{"encoder_arch": "wide_resnet", "model": "model that answers yes/no questions on an image's attributes", "dataset": "photos of arthropod specimens (BIOSCAN-5M)", "train_examples": 48750, "image_size": 64, "crop_scale_min": 1, "horizontal_flip": true, "translate": 0.06, "color_jitter": 0.1, "questions_per_image": 4, "encoder_norm": "batchnorm", "encoder_activation": "relu", "encoder_depths": [2, 4, 2], "encoder_kernel_size": 3, "encoder_stem": "single", "encoder_avg_pool_shortcut": false, "encoder_widths": [96, 144, 208], "fusion": "cross_attention", "fusion_encoder_width": 128, "fusion_encoder_layers": 6, "fusion_encoder_norm": "rmsnorm", "fusion_encoder_norm_position": "pre", "fusion_encoder_activation": "silu", "fusion_encoder_mlp_ratio": 3, "fusion_encoder_head_dim": 64, "fusion_encoder_fused_qkv": true, "fusion_encoder_bias": "all", "fusion_encoder_qk_norm": false, "fusion_encoder_parallel_block": false, "fusion_encoder_inner_norm": false, "fusion_encoder_drop_path": 0.05, "fusion_encoder_positions": "sincos", "fusion_encoder_cross_attention_every": 2, "init": "small_normal", "residual_init": "zero_last", "optimizer": "adamw", "lr": 0.0013, "beta1": 0.9, "beta2": 0.999, "eps": 1e-08, "grad_clip": 1.0, "steps": 19900, "batch_size": 128, "epochs": 52.3, "lr_schedule": "cosine", "final_lr_fraction": 0, "warmup_steps": 1990, "weight_decay": 0.07}
Rows from block 3 of the image encoder of a small model that answers yes/no questions on an image's attributes, named by matrix and row number. Rows with one number belong to one channel. Each number is 128 + 32 x the weight over its row's rms, rounded and kept within 0 to 255. All counts start at 0. Numbers have three digits each. After the name is the row's rms in percent of the matrix's.
Before each channel's rows are labels from the 100 images, of 14976, where the channel reaches its highest value: "patch colour" is the nearest of a few named colours to the mean colour under the peak. Only what is clearly more common there than usual is listed. The data: photos of arthropod specimens (BIOSCAN-5M). In brackets: how many of the 100, against the usual share in percent.
# convs0: first 3x3 conv (encoder.blocks.3.convs.0.weight, 144x144x3x3, each kernel summed), inputs 0-143
# convs1: second 3x3 conv (encoder.blocks.3.convs.1.weight, 144x144x3x3, transposed, each kernel summed), outputs 0-143

patch colour: grey (53 vs 7.6)
convs0.136 085:100121111154143096158157148112119128124093150125101119116110067079101104103126097135087118109108119152086158108135149067062130096148122066101108117104152125157110082143157088143084126059145064115106105154113121082136144148081142155119151122161093171030141114120149119148138066120107091073139137167129102146123144112122127104064181063136140088130137093126052162113150103138163100100041092099057075166112119142107146114098130065142075
convs1.136 081:161144115144122119152159145072082124124131118063131129092117116174170096174108110070121093118103141182094143131134131129149063141118075158110187116163110126205078107204090153113051088137159156091181102169120126141152119167132090131110133137167193150157110155152088127166071136114158144078167089154120114122121091085123098127090110135198152140057125077165079116103152139109162095101164124133171100173123101103102143140118093133084154

patch colour: brown (71 vs 3); black (25 vs 0.7)
convs0.1 125:118074068137092150170060135156122140091090105139072077151096122114142119125150086129142125073075123112137083114119069124047143129148096142110126076147116055090126181122043139125117146135129126140121078129075113125133151130093068086132138176122122080147075119097117070058124124070109155125141109092114130130067181109105120119075118117126135122102070110136101149076074082125133146098108152133100113103071100128148068128163107096116158
convs1.1 083:128090101152121111168094123137053163110112068157082106123122046122128054137157095149118129060092129127110119125165083103115076067140080113116116089131133057124111101149087133116081096109134111079157105142108099148121116104112070081166131110148129096129117120132116064107132138069122252154119152121107124112066089094098113086113156094143134131110103103118083149068099094125118107102159159110059150117071110101119093137112140148116138

patch colour: grey (38 vs 7.6)
convs0.93 099:106146158204137106149175127105146104174163161126131150147185106075053127110147127097100121115152171128100177159105145103122108131112163055139066136111145137154130136091170131126138116113134087144154150128166155149114108133155159141108124092111102166061170077085109148165112052183133123055122102152165125132149138119133105154076132133068127156171190178127114112143179131072105134170050084079096086131141062117111178110135106147139152
convs1.93 099:174088098147158118105146162133070131096151096095088109097120139164123145126114102125147110084093072142100128125088132186107119145128051121107103092161122111143088108129053144164124076159181146053100088115099124114138147178142085080151147159092172118169167152124085116157092093069162055158194099138097119183090178132155128076112110112148163123064112044151143110094109123121143140140112125157134121082075117132169099161131099131103121

patch colour: brown (43 vs 3); grey (36 vs 7.6)
convs0.86 117:175131113093156149144128202076215119106177223090111154151123141067126188189135136125150166115106092120137108126108119133162187163118147125154130132096138147098114132147127121174093187114180103146086128168113124088198165166114110167140182096155103117104124108147128123152105147103110122055200119107133184161121109122140113157135094137162198159109121086097103103107135111129139136135085090205118107151132154191101083128098128145130098
convs1.86 129:091113156213098094149144091085155139169099131139183127092146180094098166064134111174095119197130127078143139132077177136129105156179122125144099111098130157203114145089109138063119120152094115147169151154121147151099081059132147155100059128127158167128163134152175133109166123147114156104087149169113095080150128186151162127151106089145088130163138141118146162151211142131072134132140113105114135170135182071097154115119132126190149

patch colour: brown (47 vs 3); black (40 vs 0.7)
convs0.51 088:136112115121094130142144153073144127111083132133126133135081112075067153149095105126146118097106127139173184118161152091102142144139135091137133111040106152146048116107154131153113155079142080088086106103129113046155143127093117149120151040149104163049160141134135146131121137112084145064146134150126120135091070124148140118115153113154146088106117090078104146124162134115155120107047074112080104138151130154016137126052132127150098
convs1.51 099:128131138123117129105137150095061120138149119103131095020148147153154148133102104095069121149127134154069139129170143156161044127143074116104174116159129126164099095202041109123086093134186156116232142143138185186143139152141137129146142178153190149144114092134098129145094159149153137140159101143112063143129085114118167122119123119177148151089156105181136124143174135123151044131153139161133110152086122125154117147136106117108166

patch colour: brown (74 vs 3)
convs0.52 116:154154155073116116045154151120149080121082166101134121135117101176145111142109115077123164144133134086119116112052155138118161074074132145113112169065154147130109134116130086137131134115107157129073134146153119091162155140057136182105146074125054115164122161119093150140105087145107090196162102156160121146139059145110081150120094079146157101130125104087125075140143151140116126087166116163167178129145132142079150107062124128093025
convs1.52 108:128102086173161148051138085191078141099187067141115131109109109172152110078165100145128091144105128137116092158151129141165111118109078099095152084148139049190120102135102152087158126120104151097186094152093115134087124101128072067179075169104134121126094071125111090150145174064134112156114141175125125115110129169124154100154139106129102152087107095146160135083100132105128088107068129161152111154053163073159094161140145104106148

patch colour: brown (44 vs 3); grey (41 vs 7.6)
convs0.111 093:104120144220158108178140141087168129138149152101142121125143083007088109108116106124099139124130134103096126143087099096111149131145148077120108131107146152140137169086128157135098148073145069143108145146127124086137124107136162080116137135122125153054156088119160122141126090151118122017143116146153129128128186111123111145073098108079135149158160110130072130156137113123105124140026085104032069095123103124090113102125104129147163
convs1.111 109:121092085122156143154130100091036175100122079115077126122119096157109063109161098154140084059077118160102111102137109145119085099147066143094155072137121078153066118149070155109107079139145147068170076158106124144095132121130066066143099137127168093165142108128094086116091168055162197151118141117107142119091091103127129071128139117159109118075096071131085134082110110126133148128122134135130125149065117094136110158104140106104107

patch colour: black (62 vs 0.7); brown (35 vs 3)
convs0.105 113:109092086099176150124092125076177100112127152118086155100101192089106191148107096116103170085123078183142126090194106144124066152121150116125153096082107117083156123125140114101166159122117099127095068151082116104094161142118064125114107065103134118117120118130112107100089163080096072071118106084097085129088061128116103159137103118116136145101092128093148093084135087161179084129079070173150073142109138131066101097127112148120088
convs1.105 122:077175156171118123150117110096197139145176118101186144152149173125109183089100192115097092183177111132130133161146110132140128143156152155166185155133128134110149179124117122078103108131085125109173199173139137150121136089137218123095120136169159151083166116094108136142100171201178166113102080099157152101198098105074156119109125108162114148176166115108129147212140161185144119164106139171139128117131141104122093101165111135108138

patch colour: grey (64 vs 7.6)
convs0.42 118:130082103145127097107137155126088121098143088112083101093116125161130117120128105135083133070063151098095145136146075131124145116123037128128133042111121131138121112154014120156111130127145116117159034133140080162143106138151057077123167106096149143113085129150151084087144086065142132151139144131090090157036132147147117107138145144057143150101070129107134128043121125132180147118138140074121142103098138162124098121100150126150134
convs1.42 134:131113115114089112098088132103106083107081122170118151151107138108129135153212101082130141106110205126128126096130099119133041097084135063133108113099122102084145130187164132123109086098151109127129103139167144155136095152119109125120140069180083120095109117165113106100089112094132204120137089115183117114102091114081086118109150049144147067185107180105104083104123117091128143087073135137127045169105117132144148111101077085105075

patch colour: grey (68 vs 7.6)
convs0.127 079:115119137163175096130150132111144120152128169110102152120144096094089147080158152118056162104098125132058157115140153103114080128125165094110030134084137146123129111105139066142118092048148085155098091083143087111104153149111118171139130056084113131086138138096126160153106130121139142091138114106132089181150078129124138160087110096112132110115139124055091143132116107056110087183112127073058092100177090102092195104100097169140161
convs1.127 117:174118130116145160101163141113095098106166127065124156138129126163119134175104141085133130132127152207129152145121126180137112154093102220154183121145141133160111145170152129130128126199167147118145113156142190131163156166155123084156104165140182137220150125105081147141060101127160072140174080146160158145145159129135103150079111136182148153122145051161092082136132147144133159128124133221180104149114102124151097123156078119096178

patch colour: grey (53 vs 7.6)
convs0.107 101:102130144202132120175162157113178143138102154109150123117127081036074105103112109124114151129124127109095131150096136084082151107145152080106118147130158165163145137098129155131103156059145072153099131135147106082137145121064155138124152174133106166063152129101128138130119100141121097057150120175138105144135201096102100159066108079100149107139155096153056141162153141102136118117042078068047088109152086133123136103153114073117137
convs1.107 117:107105101110127155171129083107020180099118080127090135138128108167145079113152104142146093084093139165124113107176105155124062118151077159114181076147113069158063117157092146096099085155141162100177104166110132166067139135144071079162099125131170112171131111111092084116096175077146223152098140117115155122102075090109133095103155133151095124101097082120090150083108117123148141124155138135151138136075112089108113165102128119091123

patch colour: brown (50 vs 3); black (40 vs 0.7)
convs0.130 089:113127148163109093136127104120054143149118091150122054143157122095037151100110111140080083101131129126105157121166090101095107146173137087111073132105107113107098129080104107120142092116120070116125148116099174138100093101135172099109101083063122112079153059119161147121155143166076117084108122097133118122125108146151135115120140115044105157131131127087166159144125068084083129135059054073108079067065113105081138116095106131163119
convs1.130 091:158090077129138130111129159153157152108154137137051131095116104164108107138140106150140149056058064137129125117141125159110145086127073114107120075124142086129102130151109141155114090109169133088119069117104121134134159170092048105157162119124148056142111111125086092159096158055143101130173116112093130176070181116132156111158150108143167121025088067165118130053083093139139154124120094165104131117084107141112096182116130143094116

patch colour: grey (60 vs 7.6)
convs0.3 080:136137149108145117083152138133101133154155134095090101139157045103121069078129161125101110113147115088095121134152153088134122065154145111123121128081147148112113105132130055139068073026114091110120138057190063089140118099126162129139136068099097167103164140133122113119127139167116094140165125121140091140150074143096132111106156035127149141142149107046088156156144103132134120160098114110054120105129139124106160115074115113114044
convs1.3 115:172114121147157148125123169137094086115136116077119136152140143165177153164123105062184122102124137171126155143144145154132112181120100148157130111142132098145130136175094185142137117166172150119122097192127185071168118150112109113182145149137121123153140111128075130127052124092156048144192030128128122130114156154109112134049102118165170124108098092155122120112119132138150146134061182173130041133101154135156126119144050136072171

patch colour: grey (49 vs 7.6); brown (34 vs 3)
convs0.50 082:108156130081117081121125101145021126141106097134078037091159119127113139076093144126092094076128147095098144067135093099101090113156068060095091105077117124086031133117121079115108083084103101124102126125155121156103102107129132109108106076095122117100154087132163126147146143171107143137104127111154078118158095154125123086142129095081105125124153131071154128124135095152090111150101083123126111065092146101071137111056119079147129
convs1.50 076:141125071145160135107134161143142141085170146162081130162083108178152109127196089152125140066118119126115110146136089138178127070124069111136074093112166097115157163156070207159187109126168134102108065131103147103139140161064080096153158112155129073150098082149130107168121129079125129104173124124117148155112157073137137120139144105131168080052097122180148128078055122127152196072162149118124111121119084140162111166109107128103137

patch colour: grey (52 vs 7.6); brown (38 vs 3)
convs0.84 097:107101136150159124161119143144149137116148137116154154149136086053132088105136102133119156143118139070091115176065116074140174083132131121132116137168159111146180181105057158125069147089136103130137147127141123084149118093030130049111149202103085111110121144109139125119135105131149127097146116121157139111130202130086089146083110066066138175173106155148089123144121150123107143140061161115054094113135131128186059116183124136111091
convs1.84 118:124069089131135130159137114142048161083098093129071138119103073135137073121134102141130102072042115150131072106152092125105079104124074161074135064157131069158094089137095134105112122125134127112151084171100101156110121102131037101158116139138131080130100109130111069122123152035116184161122135131103131120069082122100102111093135131156120126087082059106086143051077098126137112089136151132130135147099133099121105143124134127099138

patch colour: brown (27 vs 3)
convs0.26 091:137094108142082098121138129093058134116118068129121141141113147110105155061085094136071018102117057103118063105136127125143123144125125096091078103112122097147103093142165107147095002105143096053076106144072087082123117115130115076155131101131125131105089101136133128110126170081118152094116149123078082146113122123156158047144117103151118115070104109151140118128089111092108095113137077134139129074115126142110126160106132128154094
convs1.26 080:153130128135110132103157136079131068184142155158112163097163153087125198146079093126106164134104196160112152130073150132132165178120131129163109141087131137147060156031097132147098201155124115165089128144156121133144149110087104153111112109096142147085078078147143153132169091135125158108124142130140146127114131144197088174149100134144110109058158078098111110125178107088077134125149118150154131170112110135100114054075124074182197

patch colour: brown (62 vs 3); black (27 vs 0.7)
convs0.104 128:132068055103121141111086155123116141075149105105073151073103112141163126167086123125084107097074072095099118104104100126154194126133091189091108063142105072077119076160097100148124168143136152111146109128062062104167106134136079107110161128128119107146130105101123085089131115066114143138138135064048079133083129106130144100116131151126144155069055082154134143067101101146154104140150130094142167119115125184141091152142145142121128
convs1.104 082:122047077141069121111067140143135130130072108148065103094102147125110127120166059140110154119059176099092142097137107123132089111121091033120080051112093106134145133157120153135116069121137120118127060115127132140128101132119085135126145105152120088126109118157159061089162104063091187142140169115137096127063133161150128103145134077136152072137100182096145116071112093073104130081108127121137111160074167119109147139120138097168108

patch colour: grey (30 vs 7.6)
convs0.39 100:089101090074128131112081108153163126120121151149116148103103114092130104132134100111107151116146084185104109106162119090119096065139151118141133127096116111089099104145135110090145146066079107143103083124078170117102162144083083164103125100100101122105118127081057097105096145087090077137115098080085130133092083088031111154109178088114128120120090086047149150104113083155168086117104117152079117141095123124113103107082142139038056
convs1.39 102:094149158132138138139142087164160145161121131097175165163175149147150167149092180127121145150160142149112123165154107160088086196137164171184149139154140133142170145158178187092146146180133116157156170173169146142105123140139186136133086169127136142134174131057099137140094142167151080162116075119168150109190154125095161164126105141123107116159159137130137130185111168131152104170055197177154059112154142086138167130188070115102175

patch colour: grey (47 vs 7.6); brown (30 vs 3)
convs0.138 101:087144142148122127185155130171151151147132141133127121128139086067088070060118121131107159113135124111078120140134137077092159059150178069092122149170182166144130105117147138123137137049116087162123125115150121095128142109084145149134153192124076141072136138123120150131137143139114125109127125157130086124141193100088102142082127069083133144122153118151057155149131131153159097125057138055033123117174092131172162113174139077111057
convs1.138 112:099119115138120136174134088152038164123113104129105134161136114166141121123160096108160088101116145169146124123187110185111066151145066145121181097163136101175085119156095124092117075168137171092167114192139135178067148149149093091182101126137154125160151142106073102132078178094136195174105111129142162154099085103088134092075157151168102137107125082121109153094118122121152128110145149176180139120083124084079103171125112150064176

patch colour: brown (60 vs 3); grey (34 vs 7.6)
convs0.116 106:139158153074081100067152119121148092138082144142147127114120135166115127119100126103128160140160123101122131131078137144094132100112157120127121151036163172135074124087169087120148111127090146129058135134157136104130143125085170167106112063137049152152168132117100148129116108172105081179131108156146103126153057128109103129131125082126125071123171086052149105166153143131097113108140077138171154136145106109042155107062112061104042
convs1.116 086:118150106139154140037134085162065137116188037177142109108125086157118109071186127134112078153144120143124092177154107137175099078102093104080158104153139084155107072130083129092131103103110131066222147143085123143088131104108124032157085148125117115109123064112069103143123158123138129122108139146096099114131145114112150090156160098137100157105126153150159124127105162116136082133100124167126104133096113064169092151140149129080151

patch colour: grey (71 vs 7.6)
convs0.99 076:097125128157091102113122103108140112163151100143121144100167152114097180113086133109064119129155072180096184150131146135116060149133206108131077129095102137086109096089179110099105098126099097106157125151078125136084090133086128137112102068152091156118212088084107158122107110130087115088097104069072052095138083131096113126114164103111108172144146122123152120136170094142119047174081068139115067149138154101093162094126102140112121
convs1.99 091:164181158152125154083141176125192088150182130111153120105161126157133107148111182091132157154166068162139094143146152152145105091101114178130149174123146143116108175104091158136133107154154141117081131093102143089143164166109150129152147140083151119192168145076069175151071135167177053105194088116084145187177165110101101153106101085114179134100125135149102093170112161157139152184150139170103142059143105117142135104116093161075146

patch colour: brown (70 vs 3)
convs0.90 098:137121122132106090160122150059150127102050131149117077118090144087079173130080080129124122111112142140159150093142115112041129161158110073115138122044116120118062141077104117154119138111156076144067073108117119093145140128116117140116143063178127130069121119133150121139120109126069111065146140127137119140110098122156133129104125135163143044102127099082106138114124106088137114078064070090092083111114121129040138103061108102164134
convs1.90 082:092143098114122135120137109097052140142143088155118112066140101133134096110153136129117109105103088150131169140160154157140078108143055147115201105148110152139086083160068097096061086152146141087213138142101162167096137138144118093126125169130210146143140093118085129139093156126157207098113130128066070131110100077118139101143155130152112162062144086175091134137174137144164043159166123132096133125111075096151084133132133122111159

patch colour: brown (37 vs 3); grey (28 vs 7.6)
convs0.61 101:125096081080125122102080150108110114081176134070066124101131092133169102152089177107146133096072100075129166114100105106180179078115073138196148084108134094076124125138052096128095160108123121125143125163117062107152116118119085102105152087094112076122099123095119087070113133095154149150142103056108166118122090117096116115113123114095146202110044097139126121072100128140141147164133134156146144096134148159120062121123118169095081
convs1.61 119:092049079140095097124093117152161119096072143131063111110057115094119121092113062130100168124060143083107146083096117090098109068137147084131095068103104081157161134134161118096119102071097118115123064128100140114105128116099056159126136110135105093111113118133162086112162122054060154122106141141120108126062125169108131107131128068126124106129081176086145143064138076129141106075107106136119113128113176112110169111131124083141085

patch colour: brown (59 vs 3); grey (27 vs 7.6)
convs0.18 089:097125132107118108182128131172119163122095098139119108119106070066106070062125097134137106109127118122117132112133131075095148059161120078109155126151120147127117135122126098129102098039120063100104107135130097091122146120067133120129156172137095154078124130116135128131156100112090144108119141137133109142110161121102120088077155035114125096136130098125065178133118118145158122089045137074036104095123121129159133121143142046129017
convs1.18 082:083127119138138129138165100121082131130127113097125146111140118183163096138147128075142114111110136162140125134181128184133055147130102140096191124159153130203056112166118147075103079171116162138173124176120135169070162164146101130135122117162160162175134140102060125160062162112147173152104093148109135141107061054066106138080146151173111122086108091140080142111144136129165097135150134159173118121145076093088137145106105155046169

patch colour: brown (71 vs 3); black (28 vs 0.7)
convs0.49 088:124118139185153102177122148099132124135150120130135097144138098016073132124130112124121106115127150093125131143077080098124150145150116098135112119098114135115129172095102147147069143092156060106105158148129145091149123117152174049119145114143108138061148059128183117134146062156109127040153114129165151140124169140134130110082136117099145156166150096109100145156127105124097162135030068106049061093097127132088096113100097115169163
convs1.49 102:120088071137154126143134120096083173096131098107068125099097081146095063098152096165133097063062076145108116086129129141120090102144080143078140077143124084157091121144084165125116069134160134072164065143089123133109123114100054083136115147128175085150127119134097092134096153039155179124131143132086123125073111094134136085154128107158123114049083081151067131066118105130131144108114126120094112141078097101148115159108143125117111

patch colour: brown (64 vs 3); black (33 vs 0.7)
convs0.57 108:136131134080088091044129121116111119127105128128123070115128146158091157127108119116098126132140141098125138119137129160109143132126121104091118130004109141102073118094106089129153103140099156098122139077153145120137124125135149130110123000153121132155159128133132134131131139155101101153122127127149123128113035158137132097145114134127127139142144127025174126140137111129118097122128066107175146095103131133001113118026125133138074
convs1.57 102:110113103183145159096157112151099122135162102126099130105139122192138132102177100111128112106099115165117105152167132140144074069103067105094165086200130093173134108167068147103159104099142153101201085163112169130089147143098076092158111207115107097118114070090060093137087176088139083162132101146090119132097153094103150088122136111135127159056099138159165109078100131136152118132098147181143091127120108101161129176180124136059134

patch colour: brown (68 vs 3)
convs0.134 096:068109102147126048132100074103177123118125153129100093127112147082083158032116124134139153110110168103160129117187096104129076149158130036135191095080109119094117146076071135101106068096100069175135085148139100119054149114152097145113103054107161125081109138103122103137122142092114143093062134087155153123105073102123125154137134130091059122111112118083132119095124095124153144131090106124109096099122123090070127094115121115132120
convs1.134 099:083170150128093159145138107118172145151117115162178148095143143131153138115123198111143134149186074092166174132162153145086155120131148145161203155163141180104136115164140117091092122135106138126153206127102148126081119131142206139131126156150176140147194156075088155106079160199128108123093119098071122091173159085087156141134167149104105181152112166152122137196157140168145073168122127144117148077180108130124156150165135171080168

patch colour: brown (64 vs 3)
convs0.2 143:132069053110116145117073159114129138083148118102073145081096112127157139160093115125079114097084070099107097101105102129144200140135108172084101079149112065061131078155094120156113176137141152112154114133059068102167116136131083111116164136135118102141107115101122073086123125067106124119147129057055081136078136100126143112107121148144146159068062083164128141068088080140155099131139130096137154109098120181139091148150134149118132
convs1.2 085:124046071142082121127064137138131142129081107155064092091109145121108132109158055154107148119053162099094140097139105122134091120140073062114087044117098098136142126153095149140115060135145116103137057117112129145128102122120082125138144122142136079134111114151166061088168115062101189132135176119129092127059140163166145097148138083137141080118094167110146133066121094075106123084120123114136121149075169115110132140123142101182125

patch colour: brown (59 vs 3); black (32 vs 0.7)
convs0.23 145:141058058082125148117095151130140126063106130108066127079070106131132123145086099118070124092075081094105071089100101114120183126124085173082089077143107080081126094128081078145130151127128128115124084143066064092156132129105074123124149139130105086142078115119124079073127117056093106147147121068073093143081130123128122124108110127150142129077049074152118131069096084127134095107139127106139159106111125149143091131137125124118117
convs1.23 062:129082091143118129087089127194121149128134099167081078079122102138128075108165081162087151113088162092056120130148095153156072079123062076072088077151109090105140076145070151123124087151114123115142085116109095157126098111117110130170132149138125083167107112162158100109189104091120191175140189111118064116094129160148134120155154084123140089116099161119141139097080113055101088095129166103125130148066168093149129131144153121161124

patch colour: grey (56 vs 7.6)
convs0.30 116:116091098136158099119110151120091110103138125119078082115127118131151121117158121123083157064065171089089117109143066116120133118118032129107113042120098103131133125147019100140114145114136115166173041121132088171137114141144057109112160113095136107092070101138151081087139092074145192141137129108110118156064143144133113136132150134063140138102064148104126128045103115114174133122118145081104121118067136148126093118109132119143137
convs1.30 132:116109121130095107130100123106113109108083140156114142149098147081116148134194102096109144102107202130109128103150094110124012110090126056129107116119119106096158117173149156098121095090149076141144104140172161156117088147113109153124130099163102120075105122162115117118086116099110208094127090113188112108106085113079086125109138035132141066188113178124096087103115103095130143090068134131124046168111110111142163113127083099106085

patch colour: black (56 vs 0.7); brown (42 vs 3)
convs0.112 085:129108126144107117113145123082188117109122149092118137145126144093046168125132136124104100114101161107118123126174118085129073151133144057080106098076113141113113137105140131126083103080135090127141114074148085096124076076114114140140092000098098149054156142108112136147097145113131153086131108120127116103118068120135155134125102112092126134125114139097117126117152133082067128147010099079081058134157120111050133126078100132139117
convs1.112 100:128109125172126155129163144129096106136130116093128106084137151158144161149112115076121092107130082192127166115166170191081075134123095155146166117181105152147133098190081136108080097140171152112177133165136219149121132161167125114146132195145169140178165163087079130120069114126125075155168073126105087139126142107109146140074132072181150158110136077183126107146138107134128091135125132212151119088135111137147116140168079184084172

patch colour: brown (65 vs 3); black (34 vs 0.7)
convs0.139 112:142077065051120142107087153135150128065134153115089152096071119148161128158076124116105147117099069081121095095058128103140205101125097171138112100137130067064126129133103082130099167120119151122107101146070078071161130121069096145109147134147061107151127125095125078085128120077100096184151112069091131120109107126097120138106119087161150145090065061145137132076125104139116130109144129138169169138103156154137074140139129124094079
convs1.139 087:140070075131118107085077137177118125130118078143063086078098074137130083107150076143091148134057121098076127119116106151141093047131076097077097041127113094143137094137089126137128104120120133080159062125079121134143117100100083097162141126124107092147118112146156072114185097066105168150142167122099067131065123169139136088147142076132147106090083137110152143066119107093115089089125139116118121144087173101136126123127145100154101

patch colour: brown (68 vs 3)
convs0.119 139:133068062107129145112079154117120136089144115105062131078113118144157129163103124126076114087070082102097096098104084133147191139132086179075102066147103067064131071147092097144128169148131151126158103130061062118164114135134070116109155135128126084149100115109118078087129113068123136140140132055059072134086131108131134117119121150137144154090051099161131135069086085143151093140150135091145163116111116170141099145144139142123135
convs1.119 075:125062071137062127109067134151137139122087106165074098085103150139113136114167063149107147113068168090093136112143102130137098122117083037114081065120086092116140125154111152135123058138130129103123063106116123145129101129124094124132138122159130079138099108156158071090165108070106176152134177114131099120064152162160133095152137079137144069129093185104148114078107105065098117071113122123152122153056167113106134140126143104171118

patch colour: grey (45 vs 7.6)
convs0.5 079:134146131185115113145172156133126115149085101153150116151130078117124112124161112132113068156118128118099193116130208081080139107121149109153087162041142133190047109132167096154050117094153116098087133114109141104158108123135151090146146084150087213064164171127163155120148107124111155104154136191117127140125112139137145099122191106145151085154131166078110151128203141108134127100084116106080112147132144140065134125051134157156102
convs1.5 112:184125127105148126137160194077050077126131133044123108076136151136161142169078105055093120122100172153076141110081126133133083153117083127095133107147131120180109087194081136168091130126203152114162112127155147149197139183136109117093171138160151138135104127155129126168103071127140091090202085154140097162125112140157102134084068113184180145092144090169114101115141133129152101110144119123156079152102138152127154111113082122122143

patch colour: brown (68 vs 3)
convs0.137 104:144140150082111125036152137135147098127103154083135127147124094181145089118102126086132156146145136102116144135117138163106149057087141153121137144060142165134105116123132080131151108111094166129091126092174116106144152141089137164119144047126064143187160182100074151139115121144102086196145117148165107142130045135100104139125118079121145138151143122062141099147154151150128112134179121131146185090157098144082144126067130125092001
convs1.137 115:113118110157163150094146078190058111098171075146131136124127111184158124085174120100157094130107133159139114151171129120150103158095082097130164100166133064171135110141105172081155111125107161116177122186104144106067157116119089077182086181121134116117108068122073106154104190088151089168111102160132152124124149144105132121120142122159094156108116085152131118107109139123137104116043135208133073145078136064171090154156112109075162

patch colour: grey (31 vs 7.6)
convs0.129 092:138182153101146117086153122116077113156113142072120115153169076159156086109159167129125156131172163092110125114107154125145110070130099132160119153079110137139117165115118075131113106087113152143132151119191108129131105105091153183114117065034083128141141186108120145127128099175150132156130126138198103128173049148119120145118097059046122083172129151069104112138155146110080163158151132140110142076156101116101173127076125133122036
convs1.129 113:146077060163167111111135133155064124062157107124075145116068086153138116129144092116135110076076083139112113130113132123153146168107102115110127089128116056156137090143123197134147128137140142114130060161080134077137127126130040086156126165128172096122090101151086107135097125027117115149147132135104120128088161124131118112110134142154132108061083046172086110062091100116148123073100153134069102150103115120175121145122123113104162

patch colour: brown (48 vs 3); grey (43 vs 7.6)
convs0.79 104:116112137090059113083140117165128114107055118150141094165086078162116077068138095099147122126136141110136113119142118104062141065113134098095152118095145142135069143108137104124135064057082133100068109137141143071119188129052137114120149101135069142159135132116090113090134127102096111181126120152142114158099088136091106076101132056145121054137132117058101132134132131138152133085149142134114166088123111110105134115082136097097021
convs1.79 081:063128083125144120085129077182060119111168064153117131098133080140147083100165119104137127116104139151141124183183115138150083136094100101094192097147165085168127065154118139065121102115099141105198134175111114134066135128109098072146107133125128162104120087080073098151092173084158141123088106147103108111110141097081099111120170084115088161063133099149099123105117138129152065127095128161092098109096101079120079146120143122065163

patch colour: brown (76 vs 3)
convs0.92 099:133165165101125098068153124086144099155091148115135078114161137127113131130130155105086162144174139120127118113118132158080120121132136126101112151023139148112084142100151078117138128167108132147119182096149164129126113128137188176110113048089098128116173126102094150120100136188120117109125101131145110127172050112119127149123109140064129127155162129030155113175139115135102094146111073096150130082131076125018162106056094100108074
convs1.92 101:132097075157141159108158114139078143096161082129069135126110118167123130103161106129133084055074099152131088135146118117137102077112070123102153076168126078154111105152095144117142109087132135088165059157100149133122148131107056042136104184137119076121122066115086097133086171056116069145131112136091134131086130108141156072130127122158123153040085116174154108065071116127153141110127124163133120143131121107149096187162126141096155

patch colour: brown (50 vs 3); grey (30 vs 7.6)
convs0.100 121:122097071128115144124080157113126134114173122078058149070138129128186145170100165117073130086077112101093079119087089135152205157128097171095104079149135073074136101152060136136115194151132157142170116129089062140156111135147078108104154140121127084141081133085104079097110105092148142122142119061077081123099144076118126123101102157121149162088067102164132126066089099138161122159145145083141154115124093178143113143160133129106151
convs1.100 101:129044070141079111143079131138123153114075112177065111111094142102100133114175065164111140095058159099107134095126098103124097123141102075123081051120091095133139125129116146144102063131141103091132050107112121139134108116115080118133138126149132070133105120147166071081169102057100197128129176115126098121056148152170143083152143079142134080122081165111141135074120093073103130084129122106122126143098152107112149128127140100184122

patch colour: brown (58 vs 3); black (38 vs 0.7)
convs0.95 129:138059047092127145119079155126136140065143122108077158076087114120140127163085113130087116111086070097102105103093109117154204123139106177101106074148112063066127087147109099146111178131140136113131124136043067086173109122123088117115160143138105110132133102099134071090136121064095107143146133060056095126081140112117142122118128131137147161076065073159131146069103089139136105120133127106146163128105143179145080147148139139114119
convs1.95 081:128049066141092113114062141151137133129087104143061086083100123119108110111151063150097153126055149095082129094125101129138084098135079074089084038124102098133147114147093148142117075128137115102144062120091131132134106112113084126149148128143127088135116117161164061089171105064097176135141172113105079134061141165151132098147134079137148080107093172108143133063114095077110115085115138112122113152083175110122138128128139098169118